python train.py --dataset="read English sentences (LibriTTS-R)" --train_examples=15625 --gain_aug_db=6 --input="log_mel" --num_experts=4 --shared_expert=false --optimizer="muon" --lr=0.0072 --nesterov=true --batch_size=256
Rows from block 2 of a small sound classifier, named by matrix and row number. Rows with one number belong to one neuron. Each number is 128 + 32 x the weight over its row's rms, rounded and kept within 0 to 255. All counts start at 0. Numbers have three digits each.
After each neuron's rows are labels from the 100 clips, of 14848, where the neuron reaches its highest value: "top examples" is what is common among them; "loudest" is the band of the loudest frequency at the time of the peak. Only what is clearly more common there than usual is listed. The data: read English sentences (LibriTTS-R). In brackets: how many of the 100, against the usual share in percent.
# fc1: MLP up (model.blocks.2.mlp.fc1.weight, 1024x256), inputs 0-63
# fc2: MLP down (model.blocks.2.mlp.fc2.weight, 256x1024, transposed), outputs 0-63

fc1.27:072118201101131201161146111164185098057103130129115163107166109169128164128106196134127152119134118139113188153096134095079148147095121085154145122162155188108148149108117126146109100057095078
fc2.27:151099141151136105137188182140146089195127154155158110126118119158117123154127099102161181066098125131152203145121103137097084100105062128141171118135188135043121128135127135129211127120146108
top examples: voice: female (90 vs 52.5)
loudest: 4000 to 8000 Hz (28 vs 5.5)

fc1.367:147144111114086133108108133109073105143136106121109070123103176097126155144210176133077152137133119131126114102142046177111132078039101140106139088144162164135127107145189134100137158114125156
fc2.367:104114082087179125194198093072170105139084116153133126087145124113083122159200095122139081148143135136148106065136162162129090157127137141186070103099136128099118121096124165132214133080122109
top examples: voice: male (98 vs 47.5)
loudest: 250 to 500 Hz (40 vs 14.2)

fc1.433:135147129143119162112102071077093090119139137093080149141156134083113181070146171084125090123126163118118143135120146057123053140129079125135120088087101057184190043137137105085142132198138173
fc2.433:121175104099131184176144107121166133095121130135083100123139074142157153074181114169172131130078143107133116130119183152174104123111134164085140106121080127165128115098126148154113113176134166
top examples: voice: female (100 vs 52.5)
loudest: 250 to 500 Hz (40 vs 14.2)

fc1.602:109145117149124126077095157083091055162119077050090155106143122099140123113062124091071099138117159110130140143018091111108118092124126210130142123164173101178104131204091103139085132149118161
fc2.602:154168131183126097170144076058155101116088090068117124161127122177085152104101094138083120166124128161133105128127120152161102149197153061078142159156109146111107090097130125145104121124139151
top examples: voice: female (99 vs 52.5)
loudest: 4000 to 8000 Hz (38 vs 5.5)

fc1.448:115139050167120140132122082131119064129206162142082131137173109128124092163114186123107138142124152109115171158137167130137126145148118151107165091172122058071098135142118096140098133108175123
fc2.448:122163142171153127189090138099089188134121075135118192165103153081085097073167125157104108124111149119097099143180114106132120150117179150172154130107139157166194159109134112140091070032139175
top examples: voice: female (97 vs 52.5); the word "his" (28 vs 10)
loudest: 4000 to 8000 Hz (77 vs 5.5)

fc1.173:113088095162115140139104136141086088135100162113123057163108113106133128171114150157077134108186102156171077059094142112134144083115096155162163082131104156135194091106099111118129145126132064
fc2.173:085128206106074129141196204115160120144083156142163072222127179114114123141118080140111139169145171129163155125105143077099109134134125160151103148134113149088154127039152127128106111150132110
top examples: voice: female (100 vs 52.5)
loudest: 4000 to 8000 Hz (46 vs 5.5)

fc1.722:183127159111121113122126106102078101171113112088078095078118097167056193125147132086118110083138164178116108113113108095151084156144099188133128208120101122148169128136107110062097098108105120
fc2.722:058194127122098063148149073148131159180070170072145130081127077158162121092182166129135127123061116087137110079097119115146139147171102143151193129143100137172160148093154126177181098185118134
top examples: voice: female (95 vs 52.5)
loudest: 4000 to 8000 Hz (33 vs 5.5)

fc1.436:108180140129108138127103112130112150083131032141128178115145066132129116099154126098109155080154156150121102093128150101095136142114113111187152144093134137150131144159097122124128156125153083
fc2.436:139038116121094147149093142102140201148171086112132162115111129159092110171097157157136150101127160108144096103158131194094203097097124095117136182138158101113108102152158149111127087099136126
top examples: voice: female (90 vs 52.5)
loudest: 4000 to 8000 Hz (47 vs 5.5)

fc1.42:170163144152066151125173118115221133100146129127183113128078115135112124115084136197159119106117117136149098114183098155141170112207205126121105183161134118086162098153168148177141121125126135
fc2.42:132117117031093128143106139162192126178098127179131214150141140130096121136106115073115119129111104141186095128147135081153126121122188113125136093127137181195145106101156071100149139138119105
top examples: voice: male (90 vs 47.5)
loudest: 4000 to 8000 Hz (33 vs 5.5)

fc1.222:147165137152177107172105109155182098123158144073176112098103133149166132101138094167128162121115127086093057147115152079192120148132133162113105130125139138083141108144101126069080094133150089
fc2.222:218161120092161158102133191130108162126162111065118081116125093141098078110142134117136107070143088118150150107105125103098115119117149103101080059071123123120067176084119153116135124164087133
top examples: voice: male (100 vs 47.5)
loudest: 250 to 500 Hz (32 vs 14.2)

fc1.584:074113123156140129124064105160100164132127176169039090180093109138100144077095104159124159120107123089063090139114154123157141150092103157122164188115109191141097118139169105134118126124130147
fc2.584:105127140086109140110158147172111094129091188132147129131123125207157121194176134173169094140138113165147114175206140166086084085146103101115101152065110096121091154195127131117071061147114096
top examples: voice: female (100 vs 52.5)
loudest: 4000 to 8000 Hz (39 vs 5.5)

fc1.604:100118072133171114123117166154076131127138156148125121142170085167106142077176141078155175151160138065100203116141158110135099089084075154204111137186068107029146152122138126089165123129159125
fc2.604:117096110121173139156127149136130154110139116119087161116125142104069153107152151143123085141113120092140163144092099102123144108157115108142072128103133032152126084149129107120163115086122126
top examples: voice: female (98 vs 52.5)
loudest: 4000 to 8000 Hz (73 vs 5.5)

fc1.545:173123109079136169157183167078140186168147175069102085184139161136184141135137128120117102122145154128105135106098159141116140127130058145129153143059132076150110112138120157164145107081138170
fc2.545:076161109133148143134157165137159063113126201092133109100091108101060081153155065072149132091054085115167086122078181104206142129153142096141084061147137105103134100179173205174175106174109128
top examples: voice: male (98 vs 47.5)
loudest: 250 to 500 Hz (36 vs 14.2)

fc1.139:169101155165068131123141111095156135158109144134130154168187161154178107146137102163137116135086141114129135113115079046148086159098161143109116108119118111095112203196161133138184128154090144
fc2.139:229111099143146057126115109116204165118131142164142157138108193165114084160121112131153143161143159128092084095173055147175129150098137149194103115151182153145090181126132140118085071106122177
top examples: voice: male (78 vs 47.5)
loudest: 4000 to 8000 Hz (75 vs 5.5)

fc1.597:159189134145128102159125083062154126137105132118130135144166100148167128119137072136106099117104149111140117134103069147149151095099157121165165120130154144122112111174085117094119112148168120
fc2.597:106153169129107160178142148076138147119125115138146130136143117119138125165146117158091128190026096143147144114088160104091077117132166150164128079124121156130083157193119145058120115120158124
top examples: voice: male (100 vs 47.5)
loudest: 250 to 500 Hz (33 vs 14.2)

fc1.201:112133142162095086145130144103162114136095085093133159159130063152146150175168125066138145105149125134112153153125149118130098105153165158171139125138127143139172104107173159097130135176037177
fc2.201:129131134142170126118169160151102164093072182065159075099139147105134188181157148153128079157130139125174114068142085116126116125138129155130141127144151118150155127094165118204089140166081162
top examples: voice: female (93 vs 52.5)
loudest: 250 to 500 Hz (41 vs 14.2)

fc1.28:103131125119177117128160102114171149179081103105194166157141070206110184082092114111094062132116147113070117110172099144172144083092163120125160140138158089150079164081110167121156094125160109
fc2.28:114135148095151132058163121154139132143083154130112113151122100129080173165134140105139095148128098161049129081125096105069091133089100140140155108113095088160130120146109123108150172119144125
top examples: voice: male (89 vs 47.5)
loudest: 250 to 500 Hz (32 vs 14.2)

fc1.303:125147126099094105147142147109200138107122077134130150118083117131104093076093193104148132127082187188114087134189169108155081104107116156134142158116158116069063132130151147180098145111135105
fc2.303:072131167139124192106093120197130114130124103154156127101124151134141154106151127083095119125050194130146137109178124109057104052142134136146159092140145140123141113044121081082209138101208146
top examples: voice: male (80 vs 47.5)
loudest: 4000 to 8000 Hz (52 vs 5.5)

fc1.365:118151121116117102113051117138172179090116186100093090122132102141128128095148113109103096122126153154119146127111115110124071089074158188138127106141114145136091162102137085120102126133156117
fc2.365:159121165113112156122176162090133163099092096135152141196107082159128124111125049137054156098173108133151122145123114078098094126065134103135168150114131119113086119103118065148065157110144149
top examples: voice: female (81 vs 52.5)
loudest: 4000 to 8000 Hz (53 vs 5.5)

fc1.669:164132169090129098066152195149128191143132135131141170152152148104128127092180207203081160092115131119145151157121103124091087148098109150123103116102126091174152142088168112151117117169097114
fc2.669:138058165048083163133131099117086124157104182063156124138168144170099091125082131121075163147118155121112116148075163106186111091147126168155112107118137110110137138080077166114159123190095114
top examples: voice: female (81 vs 52.5)
loudest: 250 to 500 Hz (39 vs 14.2)

fc1.607:165131117135096127117132159101152126174146147116184187177141131155102146141106199104131192103176219124131149099130101181092110116120148180132167106115075112131106170126142115070071117098168133
fc2.607:136026047114139149132082125126093184132131150119129117099165155152140110183164119124118181097075154130094112165116139122114084161158081170138149137118105166088146127107147144183141162164096118
top examples: voice: female (88 vs 52.5)
loudest: 250 to 500 Hz (34 vs 14.2)

fc1.104:154113129124102089127090121131175135210153073195128174100113126113151093063102083102094109070096160125115145129131119137171112096081135167186126116158183122158171174130138109122126116118127117
fc2.104:123106174122165126104195149174104092108084121111090112193135113152143120144119166071134161139176097141131103146132115142116154110133167091070159119133111119117126158159135115131094104082122120
top examples: voice: female (99 vs 52.5)
loudest: 250 to 500 Hz (33 vs 14.2)

fc1.688:163125152138157100112136142112117145078127112159112128110141195057100108079152173133112100154124108082115122085140147129185180122155167083191114104120178148138125120170083152138095139184116131
fc2.688:138053116136118090164193170142115098054125149099142096113118054093158148135103092151124133089045145127132181148091126074133124144204128161140146165165138163138106125163117179092094106094153101
top examples: voice: male (75 vs 47.5)
loudest: 250 to 500 Hz (49 vs 14.2)

fc1.214:128150089149135146123177122121110111174153128148094138094125109061161147146107066168139082095120111106112115140115098161148130086089154126200098118127060141097169085100160081162095205150132101
fc2.214:110015160132138073089093169125152069182142099150087107130181070125120166087164170137134077157126135129075176105132189112111102168110188085089135178109107143151142133121126124160148102162119115
top examples: voice: female (82 vs 52.5)
loudest: 250 to 500 Hz (40 vs 14.2)