From a checkpoint of a small sound classifier: layers 10.
Rows from block 2 of a small sound classifier, named by matrix and row number. Rows with one number belong to one neuron. Each number is 128 + 24 x the weight over its row's rms, rounded and kept within 0 to 255. All counts start at 0. Numbers have three digits each.
After each neuron's rows are labels from the 100 clips, of 14848, where the neuron reaches its highest value: "responds to" is what is common among them. Only what is clearly more common there than usual is listed. The data: read English sentences (LibriTTS-R). In brackets: how many of the 100.
# fc1: MLP up (model.blocks.2.mlp.fc1.weight, 1024x256), inputs 0-63
# fc2: MLP down (model.blocks.2.mlp.fc2.weight, 256x1024, transposed), outputs 0-63

fc1.682:148141111099131141137127100128128112124133120123133115164103131124123161096138101118145172116071155131115108126149100151124152130108089081107136131148134139138100096165154097155141139146133107
fc2.682:166133168138148111139101113117160137091148131072135138109123105160127086163128103171115131124117116116109118138161129104121121139115122141157117139137170145094166140149133112169183096078100137
responds to: voice: male (80)

fc1.100:156175113137123162108116085109124090111123114142135124142109173135103122204156112117096100110106142134176128116096137137100113180137136138122139155120153114142163135164149087121139142110124119
fc2.100:156095082080109138146122126124142178157136155105096143133136123107159139140097098157113114130142090125122147117104126120113106137109121115090155193080102148121152138139088131143141140111138117
responds to: voice: male (99)

fc1.535:098130170130103135112135118117123111154151136108126126089115117153147101116160111154149107146101137137089128145125140098139132118098163125133145189109104126133133078169120142157155111134172163
fc2.535:143126121138165107144114159128113109129115152134148134114081154118127155156103138094112147074124101136105129155096080108137129095143075152185090111101163156105133106129155127140120071126142110
responds to: voice: female (79)

fc1.388:110152129083122122107098142133127112128137159125141119161103168121158088133137120105119139114138156119124120136145054133129149154078132111132101124108129112124149101145120134100106110122083140
fc2.388:097124152123146113110122118134112149158161145172115116126125073077121150146115100176124140164148150128165130135112157161121133123144102140134175129100114141143124122125138152118137101105126138
responds to: voice: male (100)

fc1.563:149114140114154139173085138127122113103142114097100135111101118141142111098176175146151123143153135111099155137191125130097130153112129123144159092116130096151121134099111097170109139138126148
fc2.563:083172106176094139138095145160144183138128113119140143096140093118123136133098111097115134093134162149128152136108113164111130121152124149083129066094113174134135130120117158118125148129113130
responds to: voice: male (89)

fc1.651:117126129118149121125118178121085143136110138138116083147164155096119136176135125121133120125118120129135118116083213085125137098107148170155144109143091132112083140150124125141058145149102143
fc2.651:140123127114103130130105103121087142109154152142138144118105143116112164125079137157141096146115160134154121115104145128111156132155108095116155135141158153126110117087081112140117166202102107
responds to: voice: male (96)

fc1.530:129136105081121115106132124130152126094151083157142138117125130149117159178136124091157149172108106124097124117122089109113144139140134131115159110119108161106103117096092136139133153135109174
fc2.530:165114161124143134104116098159129137125167153113111127134161137128111118134098103124087143150126125126145112188136194116151084135138110125120154129083114165154098126129099089124105110108152139
responds to: voice: male (86)

fc1.141:077140119116131148168113098112125129127148133109137108125117131092207113152118151106102136109150124110118105138096154159103146102123102106072101091151100125124131185130139130154155151111161154
fc2.141:165107173141112115075108120106106092165153112140148152076126134087144141118164153145116144109134148130149115108140130124184159152131106135145080091150133162135120161101138069157141166116120154
responds to: voice: male (96)

fc1.295:125126156160152135151110121154139123116133166104149118149150140120140130082125106116090089121147142172157119156103163131135109148083103111186142097140106122123158139109128123127119094107110136
fc2.295:153092205110141092125132101087083119092151105079121150134076115126142171125174105137119176139102185126093094142143107124127135137109124143154143160145150094118126174101082130171148149108126137
responds to: voice: female (99)

fc1.385:149109132151152140083078145113085106096158129117052083115090110169138132106126113118138100112136118150119141121123121117123130143156090127142113141104102163135168139157093108149138136128125130
fc2.385:123138115137073121116163138196114087119084178167161077087127141147150118151155117155142160144155115098110109124142119155130104148099136136109141171092106126115147083094187144155124080150104163
responds to: voice: female (100)

fc1.554:149128115104148144090105206158145128135147109126096140066142164093100121132111134153135104135149103150108170169130115096162115082153118114121123134128145124058118142149121141140066181179118125
fc2.554:148110127160162165124139083149106092156129139128115156125131086145151133162088111128133182147102113139111119120106146140149105114118073129139106133086116118145098175152144090112115124095129109
responds to: voice: male (76)

fc1.483:091153132124110124113123096159134097105122130174143122118133140149081139109141096135098139112107117125121149119126117092106117108102183124147134082131106149154099122088130136141144128069128128
fc2.483:128145102118122143104162109126124101123108133156177101102149134137147103131084069141137138118133148110118114108152105104110137150101130093182137167123124101126120114106090142125158112083156087
responds to: voice: female (81)

fc1.24:064134118113093123166133126123118137105093137151144127144183134136109139142163155074112142108137164127130106082161154115168119132115090135110099122140108135155130148123143119097097137125162083
fc2.24:110103112148106138152133081147124127111173120094160136157152086133120142099101144110089143113076096137139133148147157174140128096085134133122151117147145093150117088112131103116141123144124177
responds to: voice: male (90)

fc1.495:153139123120103091147175096145130101084128132125186131151147138152107082145114148134103118138124116115154084094099123097121153130097130153148175149166098182124131117125087092162108156151109152
fc2.495:085125123152096128138131145147114110093123135148153123112140104149107109117170154129106171103100108117152133118131099132119121142077167141132119119182077143119117114076121146110103172141117124
responds to: voice: male (98)

fc1.622:109149169134105110129164127116046133140153119130178129150128103136135037108116155097155123133114124115103121154164092111105112153134140145144122112133153121182157148178107132104144154103146131
fc2.622:161107122149115136151108126127133110149180138189142133098125095154156140117097100163120097140094160109143095157094211131156137138118113135117130119123106099124163137141110097143098110128113123
responds to: voice: female (92)

fc1.122:121124132119090141130135083121128095145126137086178105121169120085129155136131111133121079085141177133161125101156139112104139135147119121128118150101095132149167087139110100168157111101068145
fc2.122:101087103125106139138167177155130134173103093125067114147092130099179101129131136124113107106164147119143102112134142162124136146116144183098159117098134148136137107089126124146136118103138120
responds to: voice: male (78)

fc1.171:130190135146107113116125107135114162151107123137141166147109100111150156125159125148141103125143086085135150149131184088132119140135136123137102127148119115097120084166093198109149114094138147
fc2.171:111170131137127137097130080140152102123121124172143085135149120150047142073102123135101136107140093128145102149173134133085146154110101155068110090122137073156171145130153172135138133149137124
responds to: voice: male (100)

fc1.66:148108134138175145136172098153144099150141090156121128122070136149189137126087133162136128119106100102150138144158130122116097116160141127154105157137160110137142102135120156110125138128173184
fc2.66:131125128102153119149109132095119130129132144084124091110118139097140157128119125158143094109130094134135144169087141111137135175158154105121149157124124142121151081146108161132131144116107128
responds to: voice: male (91)

fc1.224:148130140154129061168138055149131148177104155153138125126114154090121152134131146106127161188120163078093140141084098137147126144136146115150133122136154115089153124162144116122140136133137110
fc2.224:134099168086111083141135110137146126125160144104132130117138123103139129143113138161085122132152119145144113128096156130127099107145138163106134070138133119157134162096083147132108099122127077
responds to: voice: male (97)

fc1.391:118129098106130165142114086121123079104125128124143129163110133103146149118109136092126091047137157144123112168158148152110173151058169135158149158144115122125132118123179141123105132104146129
fc2.391:143076123113110112148094156105121149130095131126117140171083149146130188145201087154143123141118156126127195111111079172157100123141122103136146087156089097079111088101113149158124121110135141
responds to: voice: male (81)

fc1.467:112095134137107094127127089080102142138128122098143122078110156097084095126133176174100117132125129100168112118136127096169103087167119112149145126113108121164120113099119163119158121155140144
fc2.467:134098062142134112123098122165131148121108104125131133120131112149170109155083110134126106120142170136128090106161159147102104109108165156092106149187124133098096110109151088139122106159103123
responds to: voice: male (94)

fc1.694:129110133127142144122145152156160139112120151160127113168117115129171136139165111121136099144061130088140181155103131128150102113156145149112109137141110185094099120126096147135131146115098114
fc2.694:137105131138127126152119141107124180065075105143133107081159145141113120114144060086110129129130155142113110179168138138138092107102118114117140110152079115128171128129081140104110130155135137
responds to: voice: male (98)

fc1.160:128106109186165149144118094120136116091160153123109101110096154120166062110141136140139150114140155107106140149113124106100124126148163117125125116141102122115137133134145145137133112169115139
fc2.160:121160157131146123157099082104127081114116090107109112060163146126170105101160147122149137142127107131130123129092119171148148119117098114115109139091117114099114152080068133130141134099139148
responds to: voice: male (98)

fc1.135:147142135120118143169142106123115106135118176114115135114180142108166110150122171117119141139178117094099128122154133109199173168090106118125163122132103118143103120099106140124152155118120149
fc2.135:107064122147147121188110164126135118145105117118151096116087133157116123139112100117143148134125101121101086098109097130136087131128121120135128110110120142144151121108135142141118125144162135
responds to: voice: male (100)

fc1.409:125143152120156154111113115152152141112151174167149094103152107120112142152149127139144088106159101099131102105126128156087095114115128177100126141174095099120116097135172126086147144116134161
fc2.409:125140132103181108158114142119119163135104133190084126073125164079159122121158160118126115132093122141152166162191135143166129102162117150098124131092176151129186151115124155095163125173096105
responds to: voice: male (98)

fc1.529:109150144125113116105107100121149145130151163087098109127129200134178117087121131124098148177161110140107150145123122099115149163169133117176107096094137083091109154129150122147107134121090127
fc2.529:140162115178084157122142163173171138079121106161086118079097140172127138118119127122153103134148132124111101132145093100110095107122140124075145139084115139145135101096131161162137107121147134
responds to: voice: female (98)

fc1.94:132119143126136108170130152155140154135109125131172142156136146149117151108154130159137165128129110122097134125167113132125102123170161134162148145119154113152089115117134113071095127123092131
fc2.94:139131077135120147103108149128096134120140111108118156126090121146144146098121120113126129141140176111149179123102114099143093116152110127113122135131139103110133171128124090173183146131126092
responds to: voice: male (98)

fc1.302:177150135152130124123087123129138134076139134129141151112115146146092120122115140114127138125135088114117116173145130088116119114099121123148098132138153097110123102117166159125179129109151117
fc2.302:154120166121113157125124083094134149123167167108161125119117104121081133156144097090133120147129138123120140155085127098124139147084126112125162085117167151120110164113135109125110149138119104
responds to: voice: male (96)

fc1.458:140148147108096130141122114132120088149144133118144161138090114114108155173133144118132159105174178090141122118148183103174129150131048134123110071138088099135145138094129099127138112086113118
fc2.458:182127106116139113164142165084114138095167130129139099154141138100096167121115123130096140122136105140126144123145103136144183153144156075096144106105105142136134102104081135108166102091148141
responds to: voice: male (98)

fc1.44:126144131187129132129117117103134144135073159164119131150134174157149135154144124109122175104076137115126136128148129132122160131119162145111146065183140130174117140130098126110106139145144071
fc2.44:173146116132103159137090126177121091135104142108088124127113094139106125168151178130140192078121182110102131116125153117132122103172159125137134129112131061147152115111092150141157135126152086
responds to: voice: male (92)

fc1.377:153116141102134146138143124143093125061124139094164123112156155153153172114129078102125115101136103091122165078152075130168148122138115132157132132110124122101165098131093110101147124149127122
fc2.377:158117144118173143098120150107098103079122115119124105112138120096096132110111124162082100121096119135117127112110173145105129107137125126106146161112148112108108090171168109157106099069114100
responds to: voice: male (93)

fc1.461:124147112158105150124135121159076160138142116110095145142131116134062120123108124151173100105145164096103142155146156126125110105152125101101088136083155105146141117122082064151098124120136131
fc2.461:106127111109120101194124133135120109121146134076129104146109152123134120164163129122132157100127107138172155112134125127119158155187121127112157128173104144125116128129067099153134072153140127
responds to: voice: male (82)

fc1.322:138117075162170132117110146124129097063172110106120096153171101117106129138147101137101116110159103104144164144157078150137140120112130159153152128130175162135157098117114133101120167116051119
fc2.322:095147084141086140164102118136121132156110104104130094125105163128163143090107095170109144150145119117140171066085113127147130112115118097119092120161165144101137118116124099130126131113143100
responds to: voice: female (83)

fc1.318:142149106092115112140150118124103140139108126107104131120097112150140067167128160119178130110136153126149139116121102133116131108115129117144092102122178115141132124142145136123135148146129083
fc2.318:130159132115100125131119126102093163121151104120106138194157164084153126153126113097122129165159135122089083091091101103159117123128163096137156129123152126111132119122115125150142120122121116
responds to: voice: male (84)

fc1.595:139151129145107131135108101126125131133112097101124126153116085108117099137128120105176112118149160094138154141122149118111122124137146147144070152133142118120137148095173177106105100133106134
fc2.595:149113139131151125138101116131117102085120144128127159122162100162138107118122144113092128114092103151110076147115120129149120101108143136123103127136098116147147099144104141148115136155110101
responds to: voice: male (100)

fc1.644:160118092125140134137150169128126127126132106108132159124154086118142103149157148115124075120153122135137108130138127126148138169080107098086132144138102133072180135150099119131121130138124131
fc2.644:078095184080134096122146140127143112122159145204134116132125143091142114154119103153159111136132120143137124134152156140132126166138135102166155112125159140142150130139119131169132154133123159
responds to: voice: male (86)

fc1.326:127157093110138107135138105141166140171127136122156132119089120151140082084067139121088124125132111136129208126119134170111138141114115139119109120144134167138129133122164131145110146109155147
fc2.326:123162123132074132125125128091131086111110145154126124147121170134107127129117117153147110135122169132122128151159113068156074144120096147113149108157128158146104119112114107138101097139111121
responds to: voice: female (92)

fc1.416:144153135129120113117105118102152153106102198139125115133125091102144156123074143109149137096164128141161170092142147148155126167141152119121103175154168098148086148135140097147147128118166124
fc2.416:095144139113107110105140118109189086140139068164108183176105140107119126150165161125137150126127128129117115119114167147143088119137101125127138141092115135144125117174148171095133133123135140
responds to: voice: female (100)

fc1.127:153138128116143131151138106140147132159159164121102123167172115143127145130092180067108090081147136128151128074166137123148122150119116135115110102120143099134086125103095119151133106129143131
fc2.127:139173139168117134114150166155130135145121128091156076073184145095136129125121141132142156147158153106067137101148118122141140093146155124097145092137134087129140118134127160132108111156152135
responds to: voice: female (97)

fc1.740:113069126142124134195181147166079104137146114114153128173135130162083106143138163122129134142157203119126145103164147131134091148112155099147117125073138121127082139161148121112119138115115128
fc2.740:155115130113112149139153109114131112104138129147165151124114114066137138138118092077138156095149118133083137124098152133151139109102161153124164080117133134146130080077118141110138106103118152
responds to: voice: male (73)

fc1.482:140139120132160144155106103165129144122103163135133130091092119088129124136098120117114147115162098132127197126180123126079110088106140099146105153147137128079100135127153096106139160134140156
fc2.482:115125141124103118135153136148136145114171141154153109087110116129132112158124129114148149188103119136125163101145149148153138148133098143113100164116112138132132075162120117109125113103123138
responds to: voice: male (97)

fc1.617:170121119129122136097107139138173109124113121136085124189140067109134144119162114116162141099083131145107127145134160116100125158119163134109146108176131155113122148122143131124144136106172115
fc2.617:132144144067151119159154167095135148117155152130100131107100148105121158132092143109144177120147105121118106100127150111083122136133159125112122152130111130106107141150160137141097138134095140
responds to: voice: female (83)

fc1.40:121135149110141137099161155119105183147139109107168111133166131100109153138095148073149078095129125129112142150145105106113148128119117148099156105144135118164148153144111120144121161107136113
fc2.40:136082111149091120143164113102128134148121165118122124141134156137161164136081131132146126182138080118163117123130159155100100142169158110120087109160146079155201118110100094106169114124159105
responds to: voice: female (79)

fc1.347:110149140157168113124159136091133112131108131195129157120142121139129094102130142116153138136104115131146084133158107126115087151138134183107127141132140080115126118138157118069119141138133114
fc2.347:108115113114185135160110089116145132122132086119162127149147137112141138075124110106141130153143150135140138129101096154142164124121105096180111115135135125158121111129118175121152163117125091
responds to: voice: male (100)

fc1.464:127111098121189123103101092110166139159145105113151129106147129079139131126133101105095124130151087133171117113120162128129120179148126147114132144070135091097130095161134081133126113101091095
fc2.464:147135139120091106119157125118104099132118087135072115105101174130108081091140136129097120111134161134152127100088076105141153116138138114118140161123113131161179078205144140119088107120134157
responds to: voice: male (87)

fc1.674:107145138167114135102097151170112121141145123096142141121092123116126089139133156143137147139123171132122123093112082123098157120151118135115173105139187168126157096151137124074128151142130141
fc2.674:111139117114135135155131081138109144134109105102125107113141115092124152135134124109117115162130125138119101115123123170161152142138140152132127150124155139147119128154130137136080092139126160
responds to: voice: male (98)

fc1.606:173106128129140170132106160122154128105143146099118105139153157127165092093106155106126104115092116110106123150128147118109106144141134147111087134100156074122087136169118136088120146146146115
fc2.606:131099130134159134112181124176133142145093116150134136114106122098146144088124128113149120130106143124127149125112164083102137137154081174155145136137117112156116109146132159126150162101135102
responds to: voice: male (82)

fc1.328:151169136135090150129117090119128095111090114120163102104151154167115133120152125088110128154118134135141130113102121117089159155128115083108156101116091141100132162107135116141112122166102154
fc2.328:103158102135120127145143151169188144130092135076127119118136095126131095133077182111143128132146152131140101148133132129162152137118135165104105132160132132122128123092087116121137159119127143
responds to: voice: male (77)

fc1.31:129155133107112140146117170156136120109140167145110126114098116110157119190131191095105137124155127127170102122117085165086130125110130140150095154148139166138094106139128156119103129124128112
fc2.31:167153098145125119136140127101144172150107112135102126153114133157097127091175114135129147095089112101091144124108122077161152125158123137141105138117142145143110156165136121152110106159145147
responds to: voice: male (92)

fc1.74:148134162126099110117108149091076155137159107129173104131131119103115159172099137103148154111141102106140065103149115121110092154124112101098169125121131141157136143153158161129158145178144131
fc2.74:104128130137136149141143124122150100171115137136154109148160134122086134123070127172117151147127100137120114129138107139148111101153163109124124045149128165177133079176135137143144117122079182
responds to: voice: female (86)

fc1.370:149128148114146129095102087130117138183152147155109125149126140097154124093099158133131132086120120103116065128122155096138144119111122138098155140109178134118123071135102127109158124135139135
fc2.370:093167161094153099162148113131126119143131116158125128101135145139161163087147115052114136149143107124128145124125088130162114116122095129136125130140110104144102162119109128134162103153114160
responds to: voice: male (100)

fc1.369:157135084143138145079076126101154112125086132123121107127109119137134133128122067122099113127112150148141159148161102135143125143114114123125118164088146156133135044134154124147133140114113116
fc2.369:135108146093158126134129109153116118130112084073132116186133080137129221127130140152119094138134132133125134112122120119134126174136100110149130146097122136136157126119150171147108123092193147
responds to: voice: male (73)

fc1.293:116124121143120137102138123108148099153142133161124130125116147140115123138112095157137136111154097115133121125124097114107127123138108110100152173139119146089131149147135105120123142164167133
fc2.293:167121172171138148122090126160129125092121133120130128100147144092069145154108095102102139135118118114124137140158127134136121107170083144128142123084140095163121146109102137091121106115142155
responds to: voice: male (95)

fc1.71:107147093111081096119137118140089112101146110128152152184115152130158102118087138150110121119104143100133139115120116113120153119099120151125138083086130157142157115151166083135115141135089113
fc2.71:152122133124148127114138122138128085153127113160140134116097105107106136163151140072167108143171123149099155152167146142106125121162081154160141138098156132127130149130107148135131101106145133
responds to: voice: male (85)

fc1.200:150127140097130149143153088130144138118125152152135102134113126155171129108151109158129149120121145164104129158121140144149133084151151124098086153106137112157129110132113126140064178144141099
fc2.200:146132144098088118128113150144130154130116093135118122123106138136135128152136121108110124100145118139152148101098128121146112133127117114067156106126105140126091121107065159060094105132136092
responds to: voice: male (93)

fc1.680:148116117141123114095136108148130131115130147127146112111146189128152117119148161146102129141154121100117102143041100150169116098163133147122121154130140119134129155169111141096126132152153144
fc2.680:162092127101165142110127164109181158141139103099130104116153086077121108143153118146130103082144130138161128147160138118098074128097136104140138136162110140112129118168134116145160120129100140
responds to: voice: male (97)

fc1.86:123120121110135141127125114145156156123122109122155123086119138120111092133105136144108143126104144126157129125148121125110094146176131149149138136143171130106131150104182133113133092081119159
fc2.86:136134138147130125108153119148088145126073092108126132140127182092149131119108113074121149143123147125158141131108135151127125141161140144145081121135109132149144135156129123127087181122130135
responds to: voice: male (94)

fc1.648:133092133153089133155116086164090091082121113100119127121139104146121130096139084065119104090125112149126154135162163142120134156115142148156140138141128127126163124130089126139141137133167095
fc2.648:165068124100137154146153099152131127111131156136154151136157083140183152143138108135131095120129150147075134115078152125163128124136127101109123127154068097122148109125132151104108106150167175
responds to: voice: male (94)

fc1.50:141163142098148103174124143137137124132111167144146099095145148132119139091107115099154123093160141139128133162113100158175116125128165159120146129171101134135115177114140131118131104122111175
fc2.50:139173162132160103125107100113132126123162115168128127146118148134106143118093140127149145132185156129121102108126136117134121156116131124127148135105097128093118123118158139114127128123143151
responds to: voice: male (99)

fc1.379:148114137142124145169130115112114140160173127095118134124088120052150119146108180122124127119098146074108148104154134118099165159153154151130084112144086112116125102114165154139131116122123188
fc2.379:112106121147128131170143134150090095134117159104114092109154099112124123124140104120110084113099160124137105129168133149129139091140142092097085160112166126114188099078164109140151158095137165
responds to: voice: male (98)